{"parallel_block": false, "residual_init": "none", "lr_schedule": "wsd", "final_lr_fraction": 0}
Rows from block 4, named by matrix and row number. Rows with one number belong to one attention dimension. Each number is 128 + 24 x the weight over its row's rms, rounded and kept within 0 to 255. All counts start at 0. After the name is the row's rms in percent of the matrix's.
# v: attention query, key and value (stacked) (model.blocks.4.attn.qkv.weight, 768x256, the v third), inputs 86-171
# proj: attention output (model.blocks.4.attn.proj.weight, 256x256, transposed), outputs 86-171
v.190 115 [145 125 123 119  73 155 106 130 128 147 104 126 126 102 136 105 118 151 103 166 137 147 120 131 169 124 129 104 139 124 161 153 124 104 135 156 147 157 138 103 146  76 101 175 117 110 170 128 174  84 148 135 120 148 112 127 123 110 135 126 146 105 136 117 129 123 157 130 119 131 148 117 132 144 127 162 155 121 100 121 114 142 109  89 163 112]
proj.190 125 [ 80 134 137 119 140 103 123 108 124 124 124 156 125 168 155 150 163 130 152  84 133 110 116 115  82 139 154 125 123  80 126 140  97 139 106 138 106 135  93 132  90 143 174 107 121  83  90 114  80 123 143 121 103 121 114 105 122 135 157  97 135 142  85 116 138 135  96 113 124 142 150  97 141 106 123  92 104 147 152 157 142  96 156 149 119 111]
v.191 094 [134 160 139 119 163 141 141 139  91 134 142 113 160 139 158 124 160 121 147 172 123 112 138 120 159 130 120 103 110 118 122 130 130 140 102 115 147 104 143  95 127 141 158 128 106 159 129 113 144 122 139 127 125 142 156 112 133 112 150 118 127 145 126 124 136 121  51 141 123 106 162  92 140 128 153 118 169 106  88 119 169 138 142 128 151 154]
proj.191 095 [130 104 153 116  47  79  94 124 144 130 133 136 126 138 142 135 129 151  83 133 137 135 111 121  85  94 143 141 129 117 161 106  88 117 146 136  95 135 131 155 131 143 136 133 105  96 163 146  96 128 122 131 127  70 102 144 118 135 140 109  95 122 123 127 129  84 158 126 121 139 134 166  83 152 120  92 124 146 133 143 107 151 131 134 119 110]
v.192 099 [ 95 146 136 107 117  84 131 151 108 103 125 124 112 148 103 102 154 113 131  98 147 111 112 133 115 126 118 124 139  87 133 103 150 141 163 132 144 120 158 167 156 162 154 134 139 136 154 131 178  92 150 132 121 117 144 166 100 139 171 125 112 126 132 117 132 100 127 121 107 115 132 124 103 131 128 147 136 134 162 163 146 141 111 135 122  85]
proj.192 097 [148 102 132 162 124 161 146 127 153 172 134 107 131 146 130 114 102 159 102 141 140 137 156 137 125 102  96 124 149  94 114 116  78 101 126 137 134 103 118 102 115  96 143 136 108 117 144 109  99 105  72 157  74 116  90 109 139 111  98 181 105 119 121 141 124 120 130  95 145 133 155 161 123  87  98 134 129 142 125 145 146  86 185 119 106 141]
v.193 082 [141 151 111 148 149 117  95 145 170 139 150 102 116 144  82 118  96 117 100 138 102 147 115  87 105 143 112 192 130 151 138 140 145 164 131 121 140 141  84 113 125 131 143 131 152 113 126 129 111 157 144 138  90 119 143  87 107  92 138 112 121  68 109 121 123 138 105 125 102 121 125 151 110 169  76 101 128 135  98 124 121 142 118 128 108 128]
proj.193 078 [124 124 119 115  93 123 136 104 132 117 126 135 123 126 133 122 105 119 151 125 142 145 108 156 161 123 129 141  90  97 142 111 110  90 147 156 163 111 155 136 119  94 134 130 135 120 113 127 136 102 101 142 175 109 124 167 122 161 151 116 133 156 130 122 121 105 163 106 140 157 119 118 117 139 211 167 126 118 135 116 140 100 138 157 110 152]
v.194 116 [ 90 113 155 167 100 136  89 136 158 152 115 111  70 130 117 109 132 137 128 134 132 125 132 116 124 157 115 140 127 175 142 120 115 113 108 126 131 144 129 149 170 119 152 126  94 108 136 130 147 137 111 105  86 144  86 133 101  97  99 129 125 115 130 108 117 136 125 125 100 149 139 120 136 180 128 129 131 133 138 123 140  96  96  83 113 131]
proj.194 111 [122 148 123 143 118 106 112 122 125 104 134 154 136 141  97 138 132  89 134 126 136 161  98 125 138  95 129 132 117 160  87 135 136 178 138 144 126 146 113 131 121 109 100  98 160 143 139  96 117 119 147 119 132 125 141  98 141 115 143 116 123 149 100 143 153 143 100 124 155 119 108 105 143  65 124 163 103  99 140 116 142  96 173 160 116 151]
v.195 099 [ 97 104 177 148  83 130 127 115  92  95 147 152 132 144 107 111 121 154 147 134 127  83 134 108 119 138 137 144 129 121 116 153 139  97 180  87 125 131 121 135  87 125 140 148 139  89 122 135 156  79 147  89 145 110 135 123 127 125 130 132 128 109 125 132 134 122 126 133 148 165 107 133 136 102 140 186  95 182 135 115 125 149 134 133 148  78]
proj.195 101 [132 133  99  93 148 116 115 116 137 162 108 116 101 127 135 121 127 107 137 129 180 118  68 130 170  70 161  91 178 133 124 103 102 132  92 192 148 114 116 111 149 167 108 142  98 133 135 118 109 152 146 153  96 141  75 137 150 119 108 149 162 151 122 133  93 145 113 127 126  80 137 111 174 106 139  68 109  97 121 122  97 119 101 113  99 175]
v.196 101 [132 110 117 144  94 146 152  98 133 121 140 144 123 121 162 111 123 126 135 134  89 125 122 151 165 162 169 119 145 145 106 156 129  98 136 148  74  92 106 128 134 122 119 177  87 168 122 108 118 130 121 107 111 110 124 159 158 153 125 146 174 136 120 126 124 155 152 137 104 125 153 106 138 142 156 137 137 143 110 144 105 141 117 131 171 174]
proj.196 095 [110 133 132 120 150 139 103 132 110 104 116  97 145 142  89 130 123 122 143 120 116 121 101 106 116  86 132 137 119 135 137 116 157 164 131 148 122 167 120 113 146 173  98  95 172  80 149 130 153 121 154 121 120 126 108 104  82 125 141 118 168 130 137 165 112 154  89 152 140 121  77 117 167 124 145 120  59 108 107  93 130 106  81 154 122 109]
v.197 081 [135 146 103 126 136 138 116 152 103 152 134 154 129  78 170 169 129 190 155 150 173 113 108 145 153 106 137 128 126 131 162 120 120 128 107 120 113 138 196 137 144 125 136 138  71 122  92 151 108 134 106 128 145  84 127 108 124 111 134 132 109 157 136 122 125 107 162 144 143 115 132 156 123 105 122 110 119 108 137 116 113 124  94 126 117 128]
proj.197 081 [146  94 128 128 108 110 101  83 129 130 140 156 143 141 105 146 144  91 107 129 144 118 134 119 127 169 142 122 157 151 116 140 152 151  83 102 119 140  89 120 141 131 146 111 138 136 144 136 140 175 173 118 126 173 163  90 133 111 100 130 129 124 118 119 148 133  95 141 124 134 142 105 140 129 110 133 135 152 145 169  99 136 171 115 121 111]
v.198 100 [121 141 184 126  81 125 115 132 129 150 101 125 131 112 136 111 120 136 107 142 104 157 136 177 137 172 137  98 149 149 114 126 124  70 169 108 105 119 113 122 159 135 142 133 139 101 150 117  91 125 130 119 160 165 137 164 117 171 130 130 186 119 131 143 161  98 122  96 144 174  84 143 178 128 120 156 102 115 148  82 120 152 113 166 108 157]
proj.198 099 [126 138 110 120 193 130 139 100  78 107 144 128 136 124 145 135 143 153 128  90 140  99 119  97 114  90 135 119 115 102 108 144 172 140  70 140 142 101 170 140  93 119 103 156 121 164 123 157 136 114 124 118 102  87 138  97 140 142  92 153 111 154 151 153 113 179 118 174 157 103 171  81 113 117 144  82  81 118  87 142 142 123 138 105 156  96]
v.199 094 [149 145 121 117  96 127 105 123 154 116 172 150 149 121 126 123 143 142 174 127 123  80 160 118 148  87 106 128 126 126 139 160 123  80 124 164 143 127 146 138  83 113 156 133 121 116 149 133 123 105 103 108 116  83 145  99 151  61 128 141 121  95 132 122 133 130 150 139 103 174 121 116 114 102 145 206 148 116 123 130 116 102 154 132 115 123]
proj.199 090 [141 126 136 137 172  96 145 135 135 163  66 136  95 117 123 140 110  90 110 161 144 190  75 103 145 146 166 133 124 162 140 137  94 141 135 107  92 143 106 131 141 155 130 165 130 121 114 114 161 164 164 114 130 140  93 103 135 120 133 121 134 162  83 114 125 122 104 111 135 110 126 134 196 118  98  74  89 159 154 128 115 157 130 126 111 165]
v.200 109 [121 133 170 121 181 128 145 170 112 114  73 169 144 148 141 140 174  82 125 132 120 138 146 144 126 105  75 111 137 115 107  84  86 159 168 117 164 122 137 129 135 134 114 119 131 159 124 122 138 113 132 169 141 167 115 139 111 156 104 111 108 174 136 149 102 103  97 106 142 129 105 126 137 105 154  93 113 144 163 136 145 152 134 151 104  96]
proj.200 112 [139 102 117 115 105 143 137 121 107 142 157  90 113 110 160  86 118 173 128 114 111 105 175 124 124 109 124 146 149 117 133 152 166 104  71 109  98 125 173 117 143 136 126 145 114 122 146 147 111  96  74 123 135  98 169 137 149 138  99 160 106 117 128 108 153 120 186 137 133 116 171 152  92 138 105 157 158 140  98 121 148 120 140 108 153  98]
v.201 100 [127 134 118 142 149 151 137 127  95 121 148 128 160 124 111 145 138 113  90 120 139 161 104 112 174 125 135 117 130 141 107 110 117 145 117 115 141 135 100 147 160 143 109 136 129 157 148 117 143 143 112 121 154 123 195 172 104 154 148 127 115 155 136 148 115 133 145 146 131 115 139 107 150  99 157 119 116  97 157 155 167 118 104 145 130 128]
proj.201 103 [ 92 126 131 147 128 141 113 148 139 108  94 121 110 140 105  84 134 130 137 122 102 113 139 148  81 141 133 142 137  89 152 121 153 101 119 134 160 113 182 135  92  91 144 126 110 125 130 135 132 145 112 161  95  91 100  99 131 137 138 174 126 108 134 110 129 115 103 138 124 123 143 134 123 173 136 141 182 179  80 128  99 118 152 147 122 116]
v.202 093 [135 133 168 122 116 104 103 107 148 156 117 148  83 149 123 117  91  80 124 122 104 157 129 126 119 152  93 169 140 111 116 142 120 119 125 148  89 139 116  96  95 135 119 120 155 162 132 151 152 133 124 170 139 111 139  94 108 109 153 108 121 124 114 128 148 137 126 129 151 144 142 171 127 183  96  92  74 178 106 106 121 143 126  95  99 138]
proj.202 095 [111 128  82 114 132 148 129 136 108  84 167 115 136  94 158 132 114 137 115 106 132 131 146  90 125 111 150 127 154 136 121 104 139 126 148 104 164 121 124 122 157 130 130 125 110 110  87  96 118  85 115 107 113 136 125  91 137 176  95 125 135 121  97 113 104 127 155 139 118 128 154 101 100  96 180 123 120  74 163  88 175 156 135 118 121  95]
v.203 118 [104 142 121 125  89 125 144 108 124  70 171 159 139  81 105 113 138 105 140 104 165 101 127 133  87 113 159 118 105  97  88 103 144 117 121 153 108 134 148 148 130 107 140 138 114 133 147 134 136 130  99 100  82 100 146 160 126 108 163 122 125 126 115 145 132 149  99 129 108  92 156 154 114 147 130 183  80 101 140 139 113 125 115 135 133 146]
proj.203 112 [151 131 120 178 122 106 115 167 156 192 118  93 121 189 115 137  90 160 127 142  96 158 104 107 151 168 113 112 128 130 136 159 109 132 145 120 150 121 108 148 124 151 134 160 142 123 150  92 120 119 149 140 148 108  92  95 104 124 142 128 172 108 101 134 101 113 151 138 140 151  85 133 167 110 128 131 157 126 126 147 144 108 118 126 130 165]
v.204 112 [147 126 145 133 111 152  95 109 134 140 122 108 108 127 142 125 126 115 156 115 110 101 149 192 128 190 164 124 159 173  87 134 128 136 126 142  79 122 122 128 178  80 138 145 124 141 135 112  81 132 129 134 124 158 143 190 152 112 110 107 161 114 133 140 108 151  98 134 134  75 109 130 150 160 130 157 134 103  98 129 112 135 135 156 125 136]
proj.204 114 [113 138 115 139 165 112 133 161 130 122  87 142 158 142  81 129 106 146 107 130  90 137 114  91 113  79 114 141  78 105 151 135 145 146  85 124 140 134 120 151  95 151  94 116 160  88 125 154 137 134 169 108 166 114 144 144 100 147 151 128 135 126 168 140 140 132 149 116 166 150 120 121 154 127 173 116  96 146 129 126 143 117  97 141 161 124]
v.205 103 [151 159 137 129  88 138 170 116  95 104  86 133 139 138 152 121  89 131 155 113 110  96 104 131 168 155 153 130 122 161 152 148 146 145 135 133  99 153  91 121 136 140 130 131 157 118 128 117 121  99 148 156 164 121 142 108 105 171 151 118 133 148 134 145 160 126 103 140 150 128 183 170 141  77 144  99 102 120 132 150 166 132 143 133 112 147]
proj.205 099 [137 107 121 124 148 143 115 129 137 137 127 155 153 140 150 168 147 123 115 127 144 137 131 137  82 113 124 149 137 100 116  99 135 147 111 118 192 111 137 110 140 127 138 134  93 129  91 135  97 152 119 151 111 145 173 123 144 111 120 126 132 103 144 131 112 119 177 121 115 145 138  90 107 166 163 111 140 152 116 137 111 168 165 119 121  57]
v.206 090 [108 115 118  94 137 116  86 123 155 150 132  58 115 167 102 138 118 110 147 116 112 120 144 107 122 128 135 167 140 127 128 132 147 171 113 110 133 112 119 139  88  81  97  79 109  75 159 136 141 144 155 144 125 143 115 128 122 120 129 123 119 106 157 102 101 124 110 105 152  76  84 128 134 105 103 131 143 150 113 118 132 132 182  90 136 117]
proj.206 087 [146 130 129 113 156 116 174 132 121 115 118 166 121 127 117 114 115 146  82 163 138 143 130 165 128 112 101  94 113 121 126 128 102 101 179 153 131 155 138 118 130 192 148 137 158 145 125  76 126 108 120 109 105 130 130 189 134 137 137 126  96 132 132 140 156 123 136  97 110 157 117 135 130 143 164 143 151 124 132 141 141 117  84 154 150 152]
v.207 092 [ 95 123 142 145 116 132 124 135 145 102 167 135 100 110 122  85 151 123 104 130  98 151 111 104 133 128 142 125  95 128 134 118 102  98 149 137 114 144 117 152 150 136 124 143 131 126 118 113 106 105 140 137 158 135 138 156 100 134 103 137 141 136 127 125 141 135 110  70 128 130 130 115 119 144 160 147 113 108 138 128  78 107 133 133 131 189]
proj.207 095 [121 125 117 171 127 138 137 142 119 126 104 117 126 151 101 138 109 144 135 127 115 137 125 132 130 155 120 118 125 126 117 144 172 148 116 121 108 131 135 142 114 120  84 127 155 134 160 130 139 139  83  87 133 110 105 128 151 147 146 148 156 118 152 136 124 149 124 175 141  90  78 138 152 134 119 159 110 105  80 101 153 118  78 155 154 147]
v.208 105 [130 142 115 107 115 130 156 120 125 136  98 107 151 129 133 128 133 149 166 135 140 107 152  97 133 144 110 143  92 140 140 135 100 167 125 142  74 119 128 115 149 121 190 171 137 141 125 180 141 116 180 168 158 110 129  86 111 123 115 144 160 142 153 123 127 128 130 150 160 127  94 111 128 124 128 149 129 125 130 116 135 120 146 122 101 119]
proj.208 112 [149 118 132  85 105 162 105 138 140 130 121 155 118 152  98 100 110 106 112 138 136 120 111 175 129 117 114 142 208 117 127 142 136 109 136 122 149 165 119 171 116 130 118 114 120 111  99  95 124 141 123 146  94 140 128 127 172 140 137 103  96 151 110 148 143 130 120  98 130  82 160 181 135 101 141 121 123 122 124 113 109 121 129 119 168 130]
v.209 082 [113 130 130 129 103 134 104 107 129 135 108 140 156 131 169 159 145  90 157 133 118 100 133 172 115 122 105 118 144 149 130 123 168 100 140 100 149 153 145 149 123 111 106 118 138 136 149 160 112 123 115 129 134 114 125 132 147  95 136 138 156  98 111 126 113 160 169 147 145 143 105 117 185 140 130 151 141 154 118 139 170 119  97 103 148 118]
proj.209 090 [ 78 131 132 152 122  93 147 140 105 146 117 144 139 100  72 139 122 140  96 119 185 131 127 117 138 150 179 117 111 122 120 116 125 151 110 125 143 123 151 103 146  94 161 181  99 120 155 101 151 171 134 150 111 123 148 137 103  92 132 136 117 106 144 133 128 124  62 135 103 165 132 101 117 172 119 149 122 133 141 134 110 177 143 129 103 112]
v.210 099 [103 162 112  98 120 144 124 104 133 131  93 144  76 117 124 151 105  92 115 107 144 159 145 133 104 106 109  62 121 139 117 110 154 114 152 129 147 140 151 166 141 123  87  81 157 132 124 136 105 102 143 136 142 162 132  79  87 129  95 102 161 144 146 117 126 141 152 135 126  93  93 120 149 145 142 135 118 100  82  94 148  73 131 119 133 139]
proj.210 100 [113 160 171 128 120  76 171 134 111 136 123 168 177  93 150 111 143 129 134 113 153  86 116 101 143 178 154 159 116 111 114 136 141 116 110 138 168 144 120 123 107 115 181 177 125 131 160 144 158 181 109 162 103  86 110 136 153 106 154 169 111 121 131 137 123 137 104 144 155 196 153 101 136 138 100 153 127 171 164 144 123 163 155 124  99  91]
v.211 080 [120 165 121 104 180 143 115 133 145  90  74 163 104 123 127  70 143  95 134 109 136 179 117 119 124 130 120 140 128 167 123 124 116 140 142 137 131 118 103 127 155 176 128 118 131 116 106 120 151  89 165 138 116 170 153 102 145 114 140 105 166 171 138 163 138 125 126 160 130  98 129 125 151 104 131 115 148  99 118 113 137 119 122 136 115 126]
proj.211 087 [148 141 112 101 136 126 167 119 101 166 126 148 146 148 114 114 115 131 121 146 116 107 130 122 138 116 119 145 166 130 137 154 151 133 111 127 163 152 121 159 142 116 135 153 141  99 128 170 159 158 123 137 128 122 110 108 131 134 108 135 103 119 102 142 136 137 118  87 148 179 156 123 139 126 120 135 114 104 124 131 159 138 134 116 156 130]
v.212 079 [153 142 120 153 120 133 145  89 110  95 139 138  68 152 130  99 161 142 105  83 111 131 120 136 121 143 150 133 108 107 148 135 149 129  68 147 126 110 152 125  93 139 106 132 134 149 136 130 127 137 123 150 130 138 168 138 101 131 136 144 110 152 121 111 150 134 166 156 129 129  95 119 159 133 148 143 179 134 187 138 128 165 114 151 109 128]
proj.212 082 [131 110 125 130 130 103  95 119  85 158 107 111 136  77 146 151 103 134 140 159 149  97 156 142 143 131 124 105 138 126 159 104 173 109 128  94 167 118 132 124 175 135 133 152 106 111 121 121 130 125 149 110 123 111  71  76 105 113 106 149 103 122 130 138 106 114  98 120 123 137 145 100 125 130 106 110  89 123  86 139 140  91 102 145  88 140]
v.213 085 [188 131 136 155  99 129 114 102 123 113 125 166  95 131 134  95 138 134 158 128 109 134 121 120 110 114 114  99 178 114 127 145 110 143 162 163 133 105 103 122 105 124 126 160 170 142 162 119 123 111 118 148 135 150 126 126  86 118 122 206 102 149 104 149 107 115 127 118 160 130 143 144 123 181 130 130 133 145 150 130 110 120 137  85 107 172]
proj.213 080 [ 89 114 101 107 148 123 117 110 128 155 124  94 121 128 123 133 108 129  89 129 136 107 153 128 122 123 122 141  77 136 141 105 145 124 107 103 166 112 132 117 106 130  98  89 130 115  85 157 160 169 116 114  81 111 114 117 111 138 100 107 117 123 111 131 139 115 152 189 114 129 102 124 132 113 114 128  91 139 127 129 178 146 101 181 114  71]
v.214 090 [131 110 123 136 174 120 150 183 149 116 114  87 166 135 112 132 105 101 120  97 127 125 135  93 101  82 117 115 143 139 127 148 112 157 153 113 132 145  84 163  84  97 135  95 160 122 138 119 130 140  96 158 107 116 127 117 103 104 147 129 136 116 116 132 100  98 111  84 129 159 165 128 121 106 116  94 106 146 123 162 146 111 137 100 141 111]
proj.214 088 [126 156 138 119 124 134 134 104 128  98 135 127 117 141 110 104 130 134 167 143 131 161 134 131 130  89 139 135 119 127  80  91 117  87 145 151 119 127 162 142 153 117 149 132 123 108 183 149 138 117 110 100 150 146 151 145 120 130  88 126 144 142 118 134 155 137 148 124 165 114 119 137 103 154 130 133 151 109 144  84  81 150 139 142 166 126]
v.215 095 [ 99 130 142 107 133 114 128 128 126 101  93  91 140 128 144 169 150 110 198 132 129 103 117 136 142 130  81 136 142 128 107  97 147 118 118 151 150 116 143 153 109 111 126 186  97 116 142 158 132 128 148 151 147 100 129 125 107  89 147 156 135 142 113 129 117 105 132 141 123 147 119 144 149 153 135 114 127 119 136 136 106  91 132  98 122 154]
proj.215 099 [132 126 105 113 122 146 122 105 134 171 133 179 167 128  92  93 155 136  61 145 156 126 125 138 114 126 152 128 111 176 122 135 113 157 135 101  91 156 148 131 139 118 132 122 161  99 148  89 140 158 107 112  77 127 143 107 130 102 130 102 136 107 101 133 145 152 108 135  91 117 126 143 147 149  92 220 156 136 146 130 152 162 142 119 124 120]
v.216 092 [122 139  97 119 192 128 141 132 114 108 122 134 110 142  99 147 136 153 107 138  97 152  93 101 105 141 108 154 137 112 147 167 126 152  96 155 145 162 137 168  90 176 127 113  96 120 117 113 162 145 132  88 115 155 105 160 122  99 167 172 149 156 123 108  96  99 156 146 117 161 131 132 117 169 132 134 128 103 157 145 109 131 127 108 133 141]
proj.216 098 [159 117 132 129  99 127  90 120 127 145 124  99 181  94 148 106 154 117 122 138 151 125 134 124 153  86 142 141 105 146 131 113 148  58 109 125 125  80 116 126 103  84 124 139 171 104 140 158 120 101 104 136 103 146 133 111 111 103  84  76 125  71 132 157 146 149  91 137 132 129 148 142 132 122  81 113 135  92 121 110 173 152 138 152 119 105]
v.217 114 [163 116 138 162 102 120 108 110 140 105 124 165 118 158 130  89 131 150 119 141 154  95 138 133 139 146 143 160 154  86 123 165  98 131 123 118 140 106 103 118 133 160 138 133 117 145 132 117 160 160  84 139  92 175 143 134  78 108 135 125 144 134 107 135 138 160 116 134 111 101 126 144  98 138 110 196 127 108 136 143 123 176 136 148 156 111]
proj.217 117 [130  98 116 124 160 122 115 155 106 141 154  79 106 146 128 175  81 105 143 144  97 138  91 135 129 115 120 133 104 159 180 106 134 114 105 116 150 115 126 134 143 139 100 142 115 157  92 143  97  91 196 121 136  83  86 166 136 160 151 141 114 116 132 126 138  94 107 100 158 123 152 137 111 103 161  39 123 115 108 137 140 127 108 123 128 129]
v.218 097 [ 99 130 169 109 126 154 132 100 116 149 166 103 160 137 147 146 154 134 142  90  84 110 103 143 149  94 103 137 131 152 141  97 142 121 122 106 104 105 130 109 158 116  95 142 131 123 123 117  75  90 133  97 145  99 151  85 228 142 110 148 117 124 140 119 139 118 180 131 116 159 111 124 109 111 143 103 169 140 156 115 139 131  97 141 103 147]
proj.218 099 [125 155 109 172 117 128 133 119 137 118  93 147  96  91 138 104 158 136 105 134 151 147 156 109 131 159 133  97 129  83  81 144 127 132 142 129 115 144 137 114 138 159 111  98 125 118 141 109 131 177 119  96 147 168 116 142  87 124 105 122 113 147 132 112 106 119 138 170  82 136  99 111 151 139 120 157  93 153 126 145 114 116 124 119 100 133]
v.219 102 [169 146 125 130 121 164 153 107 163 127 121 161 122 170 136 129 115 156 126 107 143 122 120 160 128 163 142 109 146 110 147 116 151 153 119  96 144 120 134 106 148 118  91 123 131 136 116 108 109 139 115 112 134 132 132 129 129 140  84 111 155 165 124 130 160 139 176 112 108  93  89 101 124 138 155 135 129 116 120 102 127 100 117 130 123 118]
proj.219 103 [107 157 166 114 139 110 130  97  91  99 160 118 113 119 166 128 144 136 114 132 139  76 141 113 133 162 127 127 110 146 147 103 142  93  79 137 134 115  86 132 141 173 142 150 111 128 114 127 135 158 160  99 143 105  74 150 102 126 138 171 117 130 133 104 110 135  91 167 106 169 131 132 165 100 106 150 117 165 137 154 129 126  95 110 105 127]
v.220 112 [126 116 110 114 154 126  76 135 135 130 110 158 104 115 132 126 137 103 137 106 118 112 136 115  83 134  91 136 134 102 129 159 124 163 129 175 149 120 112 132  71 120 159 139 109  92 156  62 175 141 130 144 124 142 139 134 105 113 135 176 142 167 139 131 109 139 139 137 113 109 140 159 102 196 111 126 132 100  69 136 160 122 118 109 108 143]
proj.220 120 [161  86 106 146 114 101 141 111 112 136 121 131 163 149 126 150 102 133 115 150 169 155 107 127 143 105 116 149 114 149 157  79 162  99 115 100 164 119 130 137 122 131 125 158 138 131 109 150 135 133 130 150  90 118 120 121 103 102 139 114 106  92 130 133 141 128 111 131 173 152 141  87 139 113 133 113 131 120 152  98 140 149 117 144 153  87]
v.221 087 [149 126 141 139 134 122 102 144 126 160 169 146 124 154 113  92  99 153  75  94 128 134 119 138 134 126 152 118  99 112 135 161 126 168 106 179 128  88 110  88  98 175 124 134 145 104 113  60 134 137 134 102 117 161  65 151 171 143 118 134 127 166 138 100 111 129 158 114 104 122 130 118  94 168 157 106 119  94 126 137 153 155 128 145  95 128]
proj.221 093 [145  98 125 141 139 155 121  98 154  64 139  85 112 129 162 146 146 112 152 137 107 118 124 120 119 141  54 167 161 136 151  85 112  98 117 131 122 123 111 117 117 105 117 108 134 131  88 173 112  89 134 111 163 103 123 127 105 153 127 121 132 131 139 149 143 123 154 164 143 115 143 114 129  61 129 105 143 116 102 109 125  89 106 138 141 134]
v.222 083 [122 117 132 141 140 133 115 161 117 115 146 123 130 144 154 155 138 138 101 112  97  99  92 134 139 154  96 110 122 116 132 137 131 151 101 160 134 114 141 150  99 126 122 189  96 181 131 136 121 170 152 118 172  96  78 141 144 164 143 143 156 127 138  98 111 149 184 180 128 130  89 109 116 136 117 128 143 128 112  82 139 134 116 111 113 140]
proj.222 083 [119  69 110 158 119 126 117  99 134 125 142 147 177  90  93 136 110 118 120 145 179 122 146 122 103 141 124 150 167 118 140  92 156  85 119 121 101  98 156 102 108  88 140  96 125  76 125  99 148 131 110 131 126 127 136 144 125  73 140 109  87  85 130 141 142 136  90 152 109 113 130 136 144 158 131 181 152 153 137 157 131 131 126 144 125 114]
v.223 094 [124 144 122 128 149  98  93 159 129 119 130  80 172 120 133 183 138  92 136 132 132 101 107  86 121 110 114 133 116 115 124 129 130 158 121 164 166 113  94 163 111 129 149 102  94  87 145  95 157 148  99 125 128 150  88 135 164  84 170 149 118 156 141  98 122 129 121 114  92 169 134 121 117 133 110 113 115 103 165 134 132 148 132 108 133 154]
proj.223 092 [142 113 114 116 142 146 153 106 137 158 111 172 149 130 144  81 154 143 122 140 107 182 109 143 138  90 130 149 124 165 102 112 126  80 131  89  78 145 152 131 113  93 105 144 163 120 157 128  97 118 127 109 111 133 170 130  86 118 137  87 160  98 124 144 145 137 139 137 140 125 167 139 120 134 107 147 155 102 104 106 152 146 140 130 163 126]
v.224 096 [165 136 128  97 132 131 110 128 138 142 102 113 142 160 121 142 171 138 128 107  96 134 141 159  98 118 113  96 130 111 152 145 108 118 148 105 133 137  83 118 123  69 128 111 111 129 131 117 101 173 133 119 160 133 129 126 166 171 104 170 138 117 144 117 127 114 114 139 181 122  78 114 153 167 132 169 110 171 172 101 128 154 134 136 162 129]
proj.224 102 [ 97 105 125 144 144 122 160 105 102  96 144 164 104 145 115 136  97 149 146 122 147 144 117  85 188  93 178 117 142 154 108 101 156 124 153 166 102 120 136 124 138 155 135 101 139 127 152 117 165 122 144 159 155 121 147 139 115  94 144  99 142 152 100 126  91 131 159 153 107  77 140 146 131 154 148  88 137 105  89 125 132 130  99 114 128 129]
v.225 114 [164 125 153 130 175  98 144  84 141 122 156 141 115 138 149 127 127 152 124 172  83 151 117 118 143 115 171 163 137 136 164 140 108  99 138 125  88 137 139 138 114 149 130 166 180 210 109  67  97 118 150 116 119 110 122 105 143 127 148 173 108  88 126 115 120 116 130 149 115 143 128 110  88 126 129 137 153 115  95  86 156 113 151 182 156  77]
proj.225 119 [ 98 114  80 146  81 119 144 162 147 133  79 115 160 146 107 143 155 130  82  72 145 140  91 130 124 161  91 121  73 145  85 112 108  92 124 124 165 126 184 135 123 126 119 155 119  90 163 172 159 163 143 130 137 157 127 150 134 113  99  99 158 162 109 136 122 137 160 114 108 103 123 122 132 129 106 165  96 126 164 149 160 128 112 105 123 162]
v.226 112 [113 154 137 128  99 149 109 130 122 181 147 128 164 163 131 112 167 112 101 171 141 134 119 161 171 126 163 117 137 146 125 152 115 104 143 129  91 140 146 114 124  92 115 127 140 179 125  80  80 131 140 151 169 133 155 114 144 142 120 164 124 122 130 131 106 130 122 131 119 139 146 119 112 121 118 134 125 123 128 121 104 113 130 116 137 135]
proj.226 110 [113 124 123 126 145 136 188 137 115  83  85 118  99 134 131 172 125 155 145 131 155 113 151 144 135 119 128 137 121 135  99 122 100 126 137 130 121 109 103 130 121 140 118 124 141  99 149 176 143 124  98 127 121 127 107 170 148 110 137  78 167  97 103 137 109 121 140 179 116 130 152 166  91 103 161 120 121 140 130 115 149 133  64 108 165  80]
v.227 081 [143 109 125 156 124 139 161 138 129 123 134 132 142  97 131 118 122 102 116 160  85 154 101 116 145 134 103 147 141 119 143 113 158  91 109 183 150 124 112 133 169 184 158 119 185 134 108 129 177 136 129 130 102 143 127 107 127 112  96 126 120 104 136 118 121 151 137 144 103 181 143  83 102  95 146 120 131  74 129 120 127 150 134  98 156 127]
proj.227 082 [ 81 167 113  96 134 106 145 121 126 136 117 123  95 142 125 120 128 127 109 122 141 144 135 148  85 155 156 118 115 126 142 154 141 147 147 106 112 161 135 171 103 131 119 173 105 176 134 113 105 116  94 113 105 136 175 122 137 113 149 111 137 132 114 106  69 108 136 115 135 148 112 130 147 137  97 121 104 155  80  83 152 132 135 103 145 136]
v.228 100 [ 98 142 119 157 119 110 148 116 137 168 115 150 132 114 126 103 146 136 137 125 100 114 117 124 137 127 106 126 137 134 125 133 129 119 127 121  94  97 144 135 136 154 149 177 176 193 146 125  97 134 150 151 113 138  88 112 141  77 124 191 132 139 132 136 121 132 134 136 109 145 106 121 126 100 106 132 156 150 109  96 109 140 133 135 113 112]
proj.228 093 [137 130 108  88 119 140 136  91 154 123 113 123 107 128 163 170 152 143 126 140 126 116 123 146  96 125 153 128 108 124  77  97 115  80 161 173  95 136 122 178 150  96 121  93 117  35 120 104 149 142 112 121  98 136 146 126 114 139 127  97 143 128 115 142 121 139 142 129 125  74 110 117  86 159 147 117 134 140 184 157 111 119 128  91 156 154]
v.229 117 [144 127 162 125 171 145 124 130 137 122 151 119  64 100 155 130 102 122 135 117 111 154 142 103 161  89  90 134 134 120  99 129 117  87 156 170 113  85 121 175 117 108 105 111 116 162 106 161 133 107 145  82 106 147 103  98 137  98 107  92 113 113 157 116 114 104 134 139 159 119 121 162 110 140 148 157 128 138 158  94 163 118 133 111 141 154]
proj.229 130 [116 159  92 160 148 129 159  92 139 141  99 122 145  95  99 136 139 117  73 122 148 117 147 115 120 143 137 122 115 128 102 133 135 128 119 123 133 109 156 102 133 127 165 114 120  86 107 137 146 125 133 139 191 154 122 146 120 148 115 188 125 160 114 117 104 138 131 155  89  99 114 110 128 130 131 129 107 139 137 139  91 122 122 143 119 174]